python train.py --win_length=400 --num_classes=13 --moe="soft" --conv_stem=false --label_smoothing=0.1
Rows from block 11 of a small sound classifier, named by matrix and row number. Rows with one number within an expert belong to one neuron, the router's apart. Each number is 128 + 32 x the weight over its row's rms, rounded and kept within 0 to 255. All counts start at 0. Numbers have three digits each.
Before each expert's rows are labels from the 100 clips, of 14976, where the router gives the expert most weight on average: "responds to" is what is common among them. Only what is clearly more common there than usual is listed. The data: synthesized solo parts of chorales (CocoChorales). In brackets: how many of the 100, against the usual share in percent.
# router: slot weights (model.blocks.11.mlp.router.weight, 8x384, trained with AdamW), inputs 288-383
# up: expert up (model.blocks.11.mlp.up, 4x192x384), inputs 288-383
# down: expert down (model.blocks.11.mlp.down, 4x384x192, transposed), outputs 288-383

# expert 1
responds to: double bass (100 vs 1.7); note C4 (38 vs 10.8); note G#3 (37 vs 8.3)
router.2:105121093115137115130124097153088142160092178163139167171156079151135168102142187163198133152090138169163144142151162130161164117093154160126119129100158134132162121146133115132200160129156108110137150178067176098101147142167176113133093139123113126154121072144102101119133153109122095186
router.3:163112106116174136081086132154068141120124145194097162108200078113177091104159152149141148157101103093167165109189165187097201145103166178072152104150133148135201093131127049065138119120141102112170145192069163151141133166176158147167112169134127120124153088160161114151143113114121105137
up.0:106114132179206092088142217098131110091170193070128101072101088103161111199194125103132128164136090117104067088135126136126149135127152168126124138155109147155116091121149068113108103132148171151094108157122155107099149096163110148076154140126158094102121136098122191159099118137108147154
down.0:092085072097098179127138076151156090086167125107125144181129160178087127078097105175158109095141148113124160158104171054168153139160162151133089196111184101144084111090117161109129145203131137151114178110146202141203157125138114159177093140158142154096174164131195109149131081059132096132
up.1:165096102072141125135136142116136127067186126102092145128123152185127109147158146127156149116196117106136130135097130138132104165140132164139145122110144187060075179161116118127146126125113152153107121179124111149100091082127092165138126087087130122076071090104065079102120161138164145138
down.1:164144156155140060106070108088146144103142075122116078130161129131145088118129083091144070150180109104115130136151110199090173117095089105078074142111100179090144109111167117144171127159144124099099211192174095103130191148079113093096135131073175123172146118107179067131137173111167186120
up.2:146142125132140144091095128126097160128125177103140129108138138122152155094153124076147072100122114089113170108141080145110137120077075191106180126196139098132135159105146127205053110128146155110125173084136128101039136070075143109075137071123150122104177108179063124109198092126133169179
down.2:140121087112077104138114059099137129130122107109120162126076139159092131118159206081130057137117130073104185134039069153138163138114096103131090146138169124101112135080151140148122127166143149171192109142107109141107180173018120142070165108117074059103157126120103110141142128169150143159
up.3:120079123191075027116136177129056121183121202135105159157146113088068113114131107172111088105153132142107141156164142145140115110108101161152178160105128140136110068131124133156107173128119089145094101080125129103123127156152127072068138070107152152107106137167183146124142160154131127133
down.3:088105081157148123092187098112128112088171148233117096153139090118149129131139145084081149155235110109148153113114083108072166123101082137127141116093145105139114130073096109106113105130163084156153102123120122111098169177139120186182148191063131139133126113103180148089144132134166145150
up.4:082134131101107087166105104156116166153093141170195178161117129121106131118123126139137146144093175118173079187141106126143100102087183105128117132123180161139112125112136168102123120115091087117081132129122108133134172142149055138148123144126104082092089163133178161112162106093096095088
down.4:173088114136175102133188110091157099153169183137163140110118145073092146151103095131155087116092132100061091145129124143113137078108102089128147088111131088038115111197131115119127177152114112116161111131166158138140146112171141148105124130139106171148183169108162067138153190123113011140
up.5:118091152156171156133090172107185139121119141178106163145103136158102145110112113116152128159154069067134131109126173123159153111142113146143095159093094114140150155086188205102153082183114114140152144092126100154122162120157125106128119147133112070102180088135132131129169073119125091121
down.5:155170130132115146169154137124195093129102130121122120114103118104101174144138126168136094151138167117141157173167163107154121114072146102098127078130119148054140111215102119104168152101125092110144157166132153123116101141140126120155082113120112151144143142095159109135123157130198085029
up.6:180125106100073080103075191122119162122125097198088117142133160091096127136185139180089148142089104137119087091202179177169135073104184116097163134146113111152145092126086083039156102151212143125136133157164100185158104110129192118139143111119126149192163142101144146099168104140163154107
down.6:195185103097081157141115143120130099117140095133146127111139108109151110161134131104158120161086116138139123099169139092099125165128173114084152105189146069154126127140081127115122109143146108077126136135081118115143122067157176118115122151105166142131187146167215059094107153171134182137

# expert 0
responds to: horn (93 vs 7); note A#4 (36 vs 10.6); note A4 (30 vs 8.7); note B4 (30 vs 9.5)
router.0:189122103170033127115071129091149121091136167161161094143127116117116163124132116136066149127113129098088090114084111131092082165106146100108110168108135112121121071098128151115053136090118129152206157096132151149153116189093108104127139097129103080101158083073157162114134155166123131106
router.1:144187139100122166190084119125109106111095099144147152124133115139175108099101124138086203096091165106099167143070146131140114184103134143115152193097126133127158068087120175152042180132157125069168147153070145177120038129149110136179121095104107127127103163136145136138135112150072114149
up.0:199103146125102127095107051113199134115147148052094185104137196118134106156107123139178124120139081133130158130107112111064142120166156138150069116140147107109131144127069134143113113090108144163090127116120168097127129149107166131140100135109085094121112170154132113118176176121110131095
down.0:086123183135114112129156195086110080151164098159168161066188139147124103188131101123155144133113088141142130124127179103104127138140106183115132129117081100130099084115087142141118086046105153140078123153135088146172174159133084125149116158176111126179131133143154161016203161103158092145
up.1:178105116143134166122133089073211095140128132149145160066124132130198126141132170160174141120198146115095118110124123140114149155163107113125150130074108117149047144072120075160160090097143094187169111145113132177151162162143113157120159164149145108172143121125220140144107136126094139147
down.1:124134070096153139178171129168068137104145114093142109079075106144143145156117084115140169118097110143055179154133104122157140095146187125071167124150143128119179093097129129079138142171113080172160158177153124118111128143075072114125129047119121123154155151138097153096139169189086135132
up.2:133142124145177153121137175150141158118129127191114113140122079111147108171121080110134163123069146123094109119134126158135149146061139137134070161173098116125139116126101110100178099093142094133168107143119138150101143131138112089208137113151165173157092094128216060178130156196142144134
down.2:141156113090112137128130064156076061123116125087137181114073145135178124102108119173093145073186140075121160123080139126133054161157127124092155050140125115096151180148140135107113123164121057077125096207169116112105122209105111101129117122152125096136173117129087149094179124150112166123
up.3:145148092156041101133145158104164139122137121144127124163132160156106100149131138172126149186133081114172101111076144089130088142148099137115181182133160099168156110154128172174078148115129171126126149135168098081066116085177142095155054114104110104133117183132146129115178121115101091115
down.3:147126144116138148145162070107165144163115102107143131122138126129077151132128070191111149102107106096137133113091177082132164118100075165119153096156106127108129149159078093163170105131125110137140135123087091092255145132093120119197096157120183060137103142084071134124164095137123121120
up.4:120082143139120095177083168166088130099168127164109130081104130070136144118142153105151133109143138129189108156102140168122158184091131068093134123141082095119114127139148081127169077177151106127158110150166140087155154116110121079177152112101122088089168134138138153148123125138133126122
down.4:101144095073106108097087081117215137145148135088190119163124076158123111190152128160106140156171189121176136123128066102157126130162124118103159141134167172160132115160104147109110161132072167150159122087129152170084132132136151145072179112118092167161102098127129111142118193101196183137
up.5:184138105092142121136163106144068150153078134159141169109121083129094138050145110151149142143108173159172118123101146209082176069175177108105081162077154133138180133129172132118197105129127130107147114120088083106123177109075099159187136170169092194088119093119094107154136109116123094129
down.5:174144138154126147105136163096136129122107145136129158082082085146127147102072152158091093148199145095084154123113160105130145110116123126135116154144130145080129063145187082125121116104131150136088145059131154117053108143099184105233134157149131117047116126100089127156186107117153149133
up.6:098124110139076148149059101076093129118108141158177127115110152089147113139159092108153138121111162111091167147136135131162125075108121139121190116125097033108102093064121128131103181110144102150184155128132116158117115132108185130094092149145143115184145106114189088128104095177132113151
down.6:120135143125199075135170155177109080202092090112124108092142134091184125134090178106112190119151120164182176159111186031097156190146112087138094103114139130120146139136108116130154073107138121116174105165101173105115147118153134142143098142151132162149141109186159147147109161119116119092

# expert 3
responds to: oboe (87 vs 7.3); note B4 (31 vs 9.5); note C#5 (30 vs 9.9)
router.6:199129114112179092139124105160076146110130149146130144091116101111139128118115129087157112158175127125136134145169117146133125116153156110092119144143136162145066124153134114098139147107143093126139150109077166117056176143118124127083183130142105105165143135141150103135170132088140113155
router.7:141111138149153078139138136124075164159149111164107160151108121144094108166103128112157160147166105111120100148182122093139160113179104128105108098117123129147134134138148116119128180143205103121102126153079147095126172156137149115124136148149124133144160117124148104148151135078135108122
up.0:172131098119117161144128151142112104133124129175106067115072152151135110104107197143072163130113093170128089133113136094150153086152124093108139129147126111103142120151111203125104081124105155117136105120164126124156053128129148094092200110187166113127160122112140177108112143100120147124
down.0:119137153164160075087093116127092141076123116043156140132150148144102124126127128105189100135172161161108117150134142134093154116135089135137114072146109182131095143149139080140131132105101107134086162163116124130182174137095162131174122109115115086134088174117046096094187076094160160131
up.1:144127114143060126116082142088108173121150135074108104130165135162160148145139142116083122144124132074098176150100119146163159120135081103153154128136109056141164154167145084118132135112123087152145109118115175128088107121132166097096103130130155101157122144154118130102168111165092163115
down.1:094182106084158127114196043161143129097153164132131142146116096113101137056113104174110136128140142099149126159066138107118113108096127117116139210150136185155138131089132120176110137106064148155108143163166138175064146132124122121128128132150162133110079113155082076057117122175155130129
up.2:117130117112167164152129166135095079119126117034119082093119168128176129132106080123144108118101153147112109141146163115144177074125143132132165103154123138063060141101139122180126101125071109098114077146150097094080152111066104104122096110125090139172148206112049151127096093104075087167
down.2:171126175136083160121077128142150157199091131125119151141157124108080107130111157131076131134213095107108107122096103129098111143104084105132114098100174153107119128107110161180095123118165074152075087109151085147137118183153064086139174118180177100101126163178210105135104167097107170133
up.3:142132106184085088121115119116179150106135169203122120155141133079127116084163142134099115160166130131162134140130150112117039167066123135130098184122091133076120176115156100120205188130143148124084141085175147143175124147101112085121157088126134116093074060136180177148147126100114153135
down.3:090136149159126134143212141117113099157110131068115119116128128180165114107106160104103116149124118175167140168084164125183165143143094136152220146102087191179093114123154134121107123066109139074141141140110175141161097112110142173130059139133117165171081127124072107143129098184156178116
up.4:198153072105118166122087167122107162122167117152105119119093131128117094116144211074108129128108130125122145100139156157130090072072092137138154166144222074156129109123185118135179081154119155101144120087152226140146167185098160140072181129136122129111138102166086146107187170125157113176
down.4:099117154158091093064142131134127100104129140147122107103141099164170134116133122185132134114122127128133103152127143122100144173168137159141086111113090172136149170070162110108123144164056088149147119153161135149122154143117101069208150169117148172124121162111093139117168164123081140142
up.5:136133133133092102159064162099189110116150132094136110166128091116117083081099051094121142134134151138060172132086090103155120234154115197116149162148105132163113117128093099074089135144126125138158096160141098171133017109167132125116114188110184171139159097127100095109080152210164153104
down.5:068124096154114100165207118119080089115113167136118112170100174151094113139112111114182141099075098162118101104134141113115089130070103150152072122120156180096107147083134134085120125096134178198082109129165113089200113125045094141155109116164113077119103083077205142098128117110139066108
up.6:246189105135135165110067178099168126055174138114108125208132085111152067164099158125134120088144136191152054124154109082151134095113094141128185068140117130146135138114155105138163140154146100161143095178183066103093147079104151161215054140122154109133165164074104128126129132074094117120
down.6:255132138118086116158056138085169114106119110135171120187145181098166127160092109123154130137178179142125094112172176094182112131146159139099162056114116100080108130091160150107100131118161100132160095121147103114121148137093142132227112148105121105067112123113079100166110104111128101093

# expert 2
responds to: cello (44 vs 9.9)
router.4:097094202132164106090158153171139102151131113094157137119130135134066142131140132100148130088074110167096068144104155064138188133149162105131130152066073137099148141078131094146121117098148119091161158139092091080145092157123145089121120157148109109071037126129088165127147149113176113153
router.5:098109175122124111189135162098166136141073149107175133127096182116085120105140174130158124161126099187096127184053166107152185169137136096129162115088084119126150137083093111158126139118167155097135103134144125084103147171151114074153125136152072149080107119122109162112078131121176097130
up.0:129100135141104125145166148196139119167130106157165090214172148144109126111157081104148055144108131110161134174240056154135169056104172152129153133138149152149179166142147160110149144166167162079164093083174097128103162105129140159179097136147100102144149125098104123121134077122119125130
down.0:144131138154063123135095110155115084139111139128119027139108166142145145148096075115149186116000157111120092160128106059100102095101120140174136113088113103149143125110138167156115132116156123112119120137138124135061107151110097164178148139107162161116131106172149106117163155077116100117
up.1:078142130140109076117142105122081134099223139138074041111131097138138141126090153117169112127079105063132126149170162149119109148118142095118056107186154106112128133114137134164137159091165152141157137111158117136122150136102145175119072136094153125136136095153194136106163150119124141135
down.1:152128164128134148170179084153109115129152169067150118194116084159170116168177101158119158127144156071122132167081106084108183136066099093184129157120132226097129080120182119113143132113140159102130130135099117084090141170175125133141154124145174093147147144130144141177075147091141116089
up.2:146189060119075161158137131107126117146125144130098090165113105061106125091117168070139122215182155080139136145087151125113134119193124093110175139207095100116087043111121095125098091084150127115166111123219076137168172137091141103137130134122156100136111143091102104146147111168142096069
down.2:091174192152146211150126092148106114103185134165131089177101116126129157156200129144147171169099122154124071136163121101144129147102123109126166085078190105134176126168113120112159150160174139117178106053126092069166078163096179120161150158166108191104125117181137060099087118096111125114
up.3:137110133171113130052213156163094147111138140094099097080127181095141097163184059117128130141091177094129138148181170130131095090072150145081140160114157123125129115043065108155178117154149110123179082090096126093117168123087165147144138148142065191095119149115111109111166145154091128157
down.3:145112103165053123105068124129118114174106118174174120161060142096164128054137139120133171080112040102155147122035108093158146177165151090100163089109166118097117094122137091119087131126112144136141143122154103101160108040123098089080178107139131092185106120206128117129085092135156106164
up.4:142120179128049088068103133099110151155110090088113081129139164137120101137078108174140100096113143136187138146163081207164064151124109076153090175174095116170108114135184123131094167084117118132090108117149115117169158132153107124106068180134150079117160187096169147126150120168077118088
down.4:180107117122137195094157062077143131152051115137120126145102123175085153121070147098087079121070188177083192112096143122133165119113142190180134099101135117120135166160112146072130137132118149190189160081131119166119135125132101114192134103118156158225134108096135117131132122186096029058
up.5:098118116087111183105114127147103125157111125127115112152136154119065108125110131111123181215114190086129090100190143125071100057137093112146140159152167134159104123147160132110147148132198129161151107157114069126132179169078116143099115150190134072099121089156102111131088135139131152123
down.5:207077123132184130139130098165170132092092143112108135141126140123078134138104092133155117105155060127153100152135129089113110115145107111143079062135145085177154143192054108170137135084146095090107124163146150160134076102102142145141110153155147170160126118159195167177110078093062158152
up.6:105136121140150144125195156137075133113119171178155097176129186132130112143162071155153181136165096061175139095186156176078169109080138174107098143097177168085149111075131095141178199097142153114150117193161095103116185135123164130110167112088089130113110119105125124136107103136082124111
down.6:149103130080111112131152099175091130190105139132146114189126186060114161167201090130120100145084153172140156124164121175148119108110135090086169159154122161147128131130075099141146120160078114140094109114158100066150191113139102130048166102085080153113156127158127073123106087089151149114