Rows from expert 0 of block 11, named by matrix and row number. Rows with one number belong to one neuron. Each number is 128 + 32 x the weight over its row's rms, rounded and kept within 0 to 255. All counts start at 0. Numbers have three digits each. After the name is the row's rms in percent of the matrix's.
# up: expert up (model.blocks.11.mlp.up, 4x192x384), inputs 192-287
# down: expert down (model.blocks.11.mlp.down, 4x384x192, transposed), outputs 192-287
up.114 103:147158040149090162162146153100088125193096149110099166108131187117139099121112104071071175098159111094190136045199122097116089054121116094127161108093118159158120177147112151138116157154096123177075129098133162156138186107144124138159168148143111130177105168089140143128131116127107127146
up.115 111:078083139130130128142119122152134120155115111142100104144103130094156120121141084109097082122165146163127194146115112158123141138119104136148090174175130085150162147145063127175211138076157193194121156180145118141157111170171097107142130126158159138176054119010154110150129121149159077151
up.116 112:199176147144137142152143171140129145173155125143138098109121111075110113093162115131114114109108137105155146138145145060112166140154084155172057148232160109109191181136126072132206168108132133155187122134088168045165118120155142135126178186135152099160172126099172136116107166083095137154
up.117 119:082081134082131119118159137147130116092133132167135109142186142153094157140141120154148131119126108102082124111118102141108149206155094114173168136183151164127200054118121137143101122152125106149154103109134099131096155116141124120141182038096171115074115109151131116146148117142163150200
up.118 093:127190114128117152133158164094092090105142149112103144128127151132145145106105107110135087111145167135125106145149175134124115168103149103105136135141211117062127144156129147149114090105130086102117096181172094161144130106187133093139096129066150141171185190159167109174146102136095120088
up.119 079:147126168128114115149101101159124132129089137101115089182130132133130134100101148195086149170125164148144103184124167123138158110152117109110070157153117092133125208122105141134115118118193094130118180116121148066106138056171104123111175129105133125156117117048154160108190059125126151104
up.120 099:081178156138141115101114125129173115169168152153172104162164091116042156121074122125181084124109106115100092150117066145148123102108132115076156098169144126111153128095122178147103174116102129185117139176181121140153107149103165170132132187134146171131113141126116158099130125087114144114
up.121 096:155092120119069177115150131180168089073159096118119144182160102078075150088127137109177118129121162053099067111126185068137175107126121124110140152218134109089105111142173150152147089110112198131128126143172110087078149117136074124136183141153111136153113156136156134106116109159174141132
up.122 091:044134123113120138125163125120111124148190140129096132097163075149124175151113100209146113094095130114126138163126044098156075080161186118134144062114146137117147127157089144103151154121184164091149156133116129126100119174112197122076200162085143167137127113193113127160150167116106132131
up.123 114:085091097128153159086146137111105080142076108094141120122130081112099136148174135113200123158127146110123174109138094124124221094143157111114104165123156167085109161147078111105152107208117115147179142148145157096140152130165091088148154152072143124162096118138146129124141157127141136131
up.124 105:150176177073118082153175081080120082101131167171162160122067141072132173185147130122114105180142151102128163105152130149130089152141117112086045199176177181093149186183130105111159117132091165136121140129154170161096186085064134130112137119144152117086144193143133140188114083099124150123
up.125 064:136106192080174099148121131113139149127136147074119157194153162116146125118136087192096098136114124139147134113131073117164103061119175136127152130166201159113176098106122132166151110235104073100129086096129090126117175077159090151135117115107165188126176113086122124162178145098127051123
up.126 126:137084146126150192132133134170105136129132094172114141167097145114131167156176131123163114131131078149110147149103127093132114096174097114115114155121108128126179129109082116086154062116092122096116179145164127110130113126142093047089129161127183117081147131118081127093085127118108089135
up.127 084:135061088071135188135149080213087185096090061127095151098152159097078172156144104129141140174122142141096103113121104183147150185134126145140157101170183122158143106140095100123170134142131148136114099074103142119094098162121104183092154113193122104090126095106138094097126130138191127099
up.128 082:120086118109144088130139132144169076166161087162107136133142081170112167068090110123094123127131140188195108152167088109161209102174079160123121136141108139148116092158135086122089105185182129127093119176122111133061131153140130124183154133127113119122140147105143089119123141217126137147
up.129 102:099104109161188127132116116120099182128112141165129080142194167101052156151066142185153138094141101135106155119062107156147153139176160155152183103137143131087179102105167123107103085136101118160147089162146062096144154177199127147138159099069144115060134152153103127173110090123112142154
up.130 108:104123099129142098123180090082133128143192151139159179063172220080154105210135141130119178140175086090128140102132114108133047132165051130151133069121125088166100124143115094160111141130113087173135167125167137142119164126113138153123078088138118207062122119125061126203128132092125073231
up.131 092:138151072155121187146112127120116151134062142189143144095197132108108113180154060091119111117123120097100114189138139169161201080073124128076132094100114136217138147103082152153153107113138131165103150163139144117124150147152136130141070143222128081132164077144144115159132134103112073141
up.132 100:148114120143157129188101164111124124123098150125098105119117158102093147166057063201161103141121120160113187160118116147099115101208123137178151101116070109133133167104114113100084197153141128124162183158143147098066145128106114115093188124112132114078074188125131116150112097096138144111
up.133 101:096175153137121214146083152138127124106103090103200156094183140119117063153155131113123134106106125191161123110110095081109123115153137132160094152124100181097147110140120081126142140089093131111169145110147078137126124167073156181129153124092149162102192133139175121117109088155107194063
up.134 085:162155075150121107105178091090095120121163148145088152140121155089155121119110109101152036136144138102044115121127121198149124136106193106119094132132154133127090118091107094146136088083143137193161144151138120119136163102142133113168120117152132157148210105082159116068127160157139112140
up.135 106:156094081139105172110140102168117154139157142102109116112138115143168180128120059195110104139122151137145170135112137131133135071103085120150069160151159093157143102133166183134134124095089134125059213119167169109186159114092114131127142129193160168111130132071134134148119182118102143107
up.136 105:170128055123144136082100090128118171151137118077140156089117106100150152064102124158160134090102101137127089131062091138098086083198145100088162137094152112115097125128181137106112138101119120158128042086172035102109127156120112121118152161103100105067059122216126096117134138183128123145
up.137 112:146147157143173116167157082153123111168131130171075110081036163126143108109160149180104080118125121161153178119144161126129145113196161128137153067142114117102117103138163168150109155144111089135129127121153083170147075131175158102113134115068142225087128115146098133118128088148123205124
up.138 108:107160147136098116145136089139169124143155165175118156147139190144183119155139130097112063169099198111154074122116107217149176101142126108068177100192134110108087191118086121089133091113119181157144180134120136090129149202132157084103150080129114141113155041121169133136140160125104121108
up.139 100:137088121165149114149110106161111147067104143131166075101133132143108105154170087140171145161148063204186087161102152115126126205199148110120117085093080110103127137162135158091142189086102151099185144203147150112134074192157111126129131094128137147064094135168067105087157127118158058116
up.140 103:112159170077133109116121167066080091141137130078113150197076126129146131136116150111104096106159160142071071109061159166087194134117082125130126188108142166178097135129136103101113166153139080150171104100061118140137108129157111109109090073108134103137204124187141138096138088152104111105
up.141 104:095117155182109116163131128165175188134145109176150148121166079208115104114174145188097112134161137157153138153132154129118143117147087145098140153048149125134179118105114097150132133106166093197068134129071139130101121067092090166134129136160111128077144148093112126139145111105111087195
up.142 106:125121059131102086085128154097151173126077102104108121132169140133117092116141105097162171108105153138116091122126125100102174085127086158127172043149166113112029128165111050123102151123173155165059086099122141083139136146105137145150098134192119117150114128129135168178143151142093186173
up.143 099:098085087148121092149071137139146130119147163141106164137116087121103164113174074171161084091079112132101163140202074210144118130107143163079183120096120116113223114115154120177087164112074112157132121152143142089136163115107110119151202106118182173129179159140119127099085096164137148184
up.144 105:106118117102121168085182090207094139057157153147224082154152103116132113127131149134141098176071061072109116112066168138122098129149108114100131091116132141120110111158137161105087115137114123143144102151176095143099096165165162155108154138175093129097113118153141068124190144104087175149
up.145 099:170176146122089077096189146101112146114128138134061142123089200167094126097166107101127156126147147135128102130189212132122119037121120122107111129086174136143173152121131179136090117083146116128088158142140134166081136183134092154165086098180153143180081121068100131121106124087116116133
up.146 125:116159095103080164108124120219130093142110130144141137141171187160167122129108123142142105115125144135124135100113094153115144095088144134158145136086159169117122107129167152099074143170131117096135187110136162130099114030104157135156076132172135116185209146173088154135097146130102165100
down.114 094:143143132165112111072185173075119130081142137105173107136142145134201084092109081167150136124156167108047151137151152067147128132118156092097108224162169101082140130162152078121112119093136140182124171159163113162117123151119149133148104136139151175197064085080111076107126117141124123142
down.115 101:113111139119066103132108132118159167132145162114116148162162100160160134136126214098156172090141153133151034143071156110137113133138117123096116069060162173132159090137084094135116158112110124085126056144102114121124105190089148143134115103140133146094168176090135100097169121083120139094
down.116 116:090075134131127188189120187133176140122134141119136097113194093147126163156078172133155118130104186137195063081098121194134148132145086136117131102075163105135157120152129088105130138147118135115126040142142103156125092146153170068103117077088137118098068200134053161124146082126109139154
down.117 120:154110084155145110161081148157158126145133103093090164121166171064103169113140052143114179134124136120157154126188096111123150155135120121097096200159101134128143098121140060082139120121169106165112085142166158186134139192162108126138121154088060093181131144154175118140152144157116130139
down.118 086:151134122139101180107108131108111111141142145161098098121113126139164180112120128123142108120107118125140130171138158168153136085049152125138162100079098098111118094095113165109087115211128103132105115115094122087152150105113149100110087127133138164094153084106126122120149147169125141066
down.119 076:118098164128153163146147160143174091088133172104117141100165141174190141090150077165150099135123122074163255041132153178116165135135099132143141102096063142083132099143144121117105134190163137080141213147134119135075143105090121150156093126135079123110125194179101117140113141095097118111
down.120 099:134169116198124125085192176106129128117148132126176150137127090140112137126177126135133167131155160118113103114114124162145149143142116166123125113126113125125142081123138161122140098160145112153127071101148166102170163166181096110121122124143113109113121147134076156118198106193130091163
down.121 095:141116141113107133134065130145143138085134128112129118159151153072096066116120108124166156087140109129145107167066181138178119090104110137156149097132141185156126123107144146121098208108103108160103111119118155097152097099142164185097077110112136139142070103081098093117130115123102123126
down.122 090:140141120122128142148125131116202106111155125167127123099160146090066132107116103100125103139167127160127125100113121191151117161159081123144166156165110153117165106101109149138151148132151160135126156120129134081117108112144104073201133118125148100118114116091153130091188116163169142152
down.123 109:105110115120141110126141154099182154146143111139134109096134108082133132153081110156093097128139100128156143176143144148100125132114141127115133159098094095152095107158164179173101180112135145171184202058166131095121192074126182109142098153110053146135169169121121150116130149114133116181
down.124 109:199127189170117096113100141120076165099163125184089077122109116125110201106111073120118124167066130131111093123116130100144170079124103166142144133118126175165122096134103159099145100156140187102163168157083104121103085245140136152142121082121111151117108113166168147096155188105073115130
down.125 064:100090154146111124092114128123111080129158146085084154129110141157129128179145086162114135037144163124129091131172131098211177130105141166078139184093070152178166116146106145037087106100144128146126078147092125106127144084182174087087124152101177099137106179137120116115125128116119178110
down.126 110:090181131099104138107128172071057049162127142124098104135127126127131186151077128084165103126145150110138107087119139134118097127139107137187145058084090141090102084108149140160108183103110150151099058150150170167130139118055129178104187122153113107103164111184153178150095117096108120141
down.127 083:167098116123160138120064074164120167187109142146135116136158074082146101037060154090088129029109105173097151117151143113090136099097173114137160132152137144170096117158159188117177144191133067118126104096133152121160161151131140133131150011111106136141084132112166105156181112102154152127
down.128 075:117122170071140100131097111122109154122141113137101091161128204164141112163150149130137189174105135087073104128121053173137156130105134117164170151106115160132122179108107233135140081128120102128119069170127102100158161132094092113103164167138135107129066189141128093133105164130098132142
down.129 092:131136127133120084147135094153113170133170111132150140106149153052135035106180091132125122141122102157089127166197110115119127099111118090151100234128112127142103115174149138138098124153137096131080188173137140178139098130158071086131134106112084115195102163088164137108109176105114140138
down.130 121:100099130156165095173169113121126131102169158174070094148170108118094142101099113078196064176145148130112139082112117106134113078122123086127120196128122101126137083119131106121115090121145189130161072126116099137096118172171090122147146192105081172130147105147166162156116161185115135129
down.131 090:144095159104091083104116162136136116093137142124109109099166138126145121145074156121144163128178138169114173147135073148184061132124120109084136089150155146103101066123151174102155159191106129061117087146124105115165105219140195093105130134092153102154093113161133143093191166146086108094
down.132 097:186105124116142142134164122187115137118155127139147124090198102131098137115147129113117122152147077202149145088124141143123120057133100119105122067107149148091134144142129167167134161128157113130088125124093111133140139086168108130130080068123156120136166197162100134101111125149102114145
down.133 108:137128152125117091131142107143093088126122149163032114113138149180172167076166168110104123110200111110151183087116133126123141078110087190097089124146113144125175173107146112163121153160118097088101079122055121137111141080095154122084103149074091095126070114153130115141143102106112132151
down.134 081:150081095153129099175123122106146159078133196117110118143106080146126121118135152094182211182106131144176165167155170134123111153113108130064155066145150076133097171112078164128086095119116182146134132098110135150156095124076171160083122169063147081106109139157146157119168083117116140104
down.135 104:125162101108129104121076149175139139139159160066090126111134164092104078108114110094126142113136120118200124110094119116158117119139080123087172166089172163173159150071133141157122150090140142143139167150108088160079176092184153177137140140131155109106050121154124137179121118122121124137
down.136 101:148157076067123126148117113090109104136163117104062139096205197101130130154162082151095102129099193084180192170161101150120182138129179164091100168158101154174133149142161109098153115159138124092164164091144168091143148140057081094159127077102135117171127114119128191132149133144087152152
down.137 120:131141118131154101132194104135128158157143098144133107120190114153094068155075092152168129090151167146058142186176134052113136202175150088132189147157109074149182111144142109154125139099125138211087106205111097111109144143205079112160166092090147096110080167093116079127156111114147130138
down.138 106:135108161104175094106092136080132119136100181096094107139167110112102115134103088166060141119144146123122072151094161122192135175166126115139139176069112097136113112129166173168188099125132130159121095123152138114093099092151126153129136138103130109111110155103076151121117055129129141118
down.139 101:111187162138136130121132061167128177135106116132097146105138105122146102157091157141144106114142192134120100191112092099134116153117135112105176076110113123052180117138103136139158153187073091071122137085124121095199096150123099108097160114086111145065186103041085158169091138104145123111
down.140 103:117076090144111104138065100110193167155214167124136155166119170144126070102141117094150126166075155119116217161107107109152128157165126135100132054198142073072114160118133153130104155128116073086127125167081118138186155102037152138220162202121121140104085169126159099147102103108083153130
down.141 101:162141117152142126140101096082107118121146110143102150166144121133133143159154141104104109160059146177095157179122144128083089176119140122166160000103090107096159150124118121140115145135091112094131059131173102143154160145149134133105153171087062076107185077099168099170091119108167148090
down.142 108:157070121157156098120117154148109125116105136124131215094092113090139146139172106109118157131125137115078113106104122178102164138132123104147117183068108150142167121178093119083155137102128131101166136142094115071145082123150095108089160143122180100179165084185102156122098172177137113183
down.143 103:087130160150111105116222136166143102122172072080145151116171161134098177168128115153149152105153074087065139178142085140103120160186062078130168169093147103125179137185081117113071170112159100111171154146145136143095135112135084172131128143093150103076126100135167148159095142098153124101
down.144 100:106141143141188144117111117163183115153128122153119105110156146157121129104103083166165163151118120189072098141104090100155128082161103152141133149129109137105155120114129128107118198067151131137114121097134117095183134117186163136165088151173166095144149204090124101103105135147114197109
down.145 101:122146154162096141128113131155093141103106118152078067099093154165135101117134090103149122119148099108150116111111108118095106129140170168157125187124082135135100116143102163112150155094150113169080147111157115151118043157105151070078106193136117098124054107095111166114140157142150114104
down.146 130:156164170147099129155128161066119135134118155120131140174162040133123120138125087117105116121111136075121093112131152144065133104186167171192078165144114144126158172126149162150119162129115124110172143093159153163149126071124145122140087135131098113165195177114157159104107136095111151129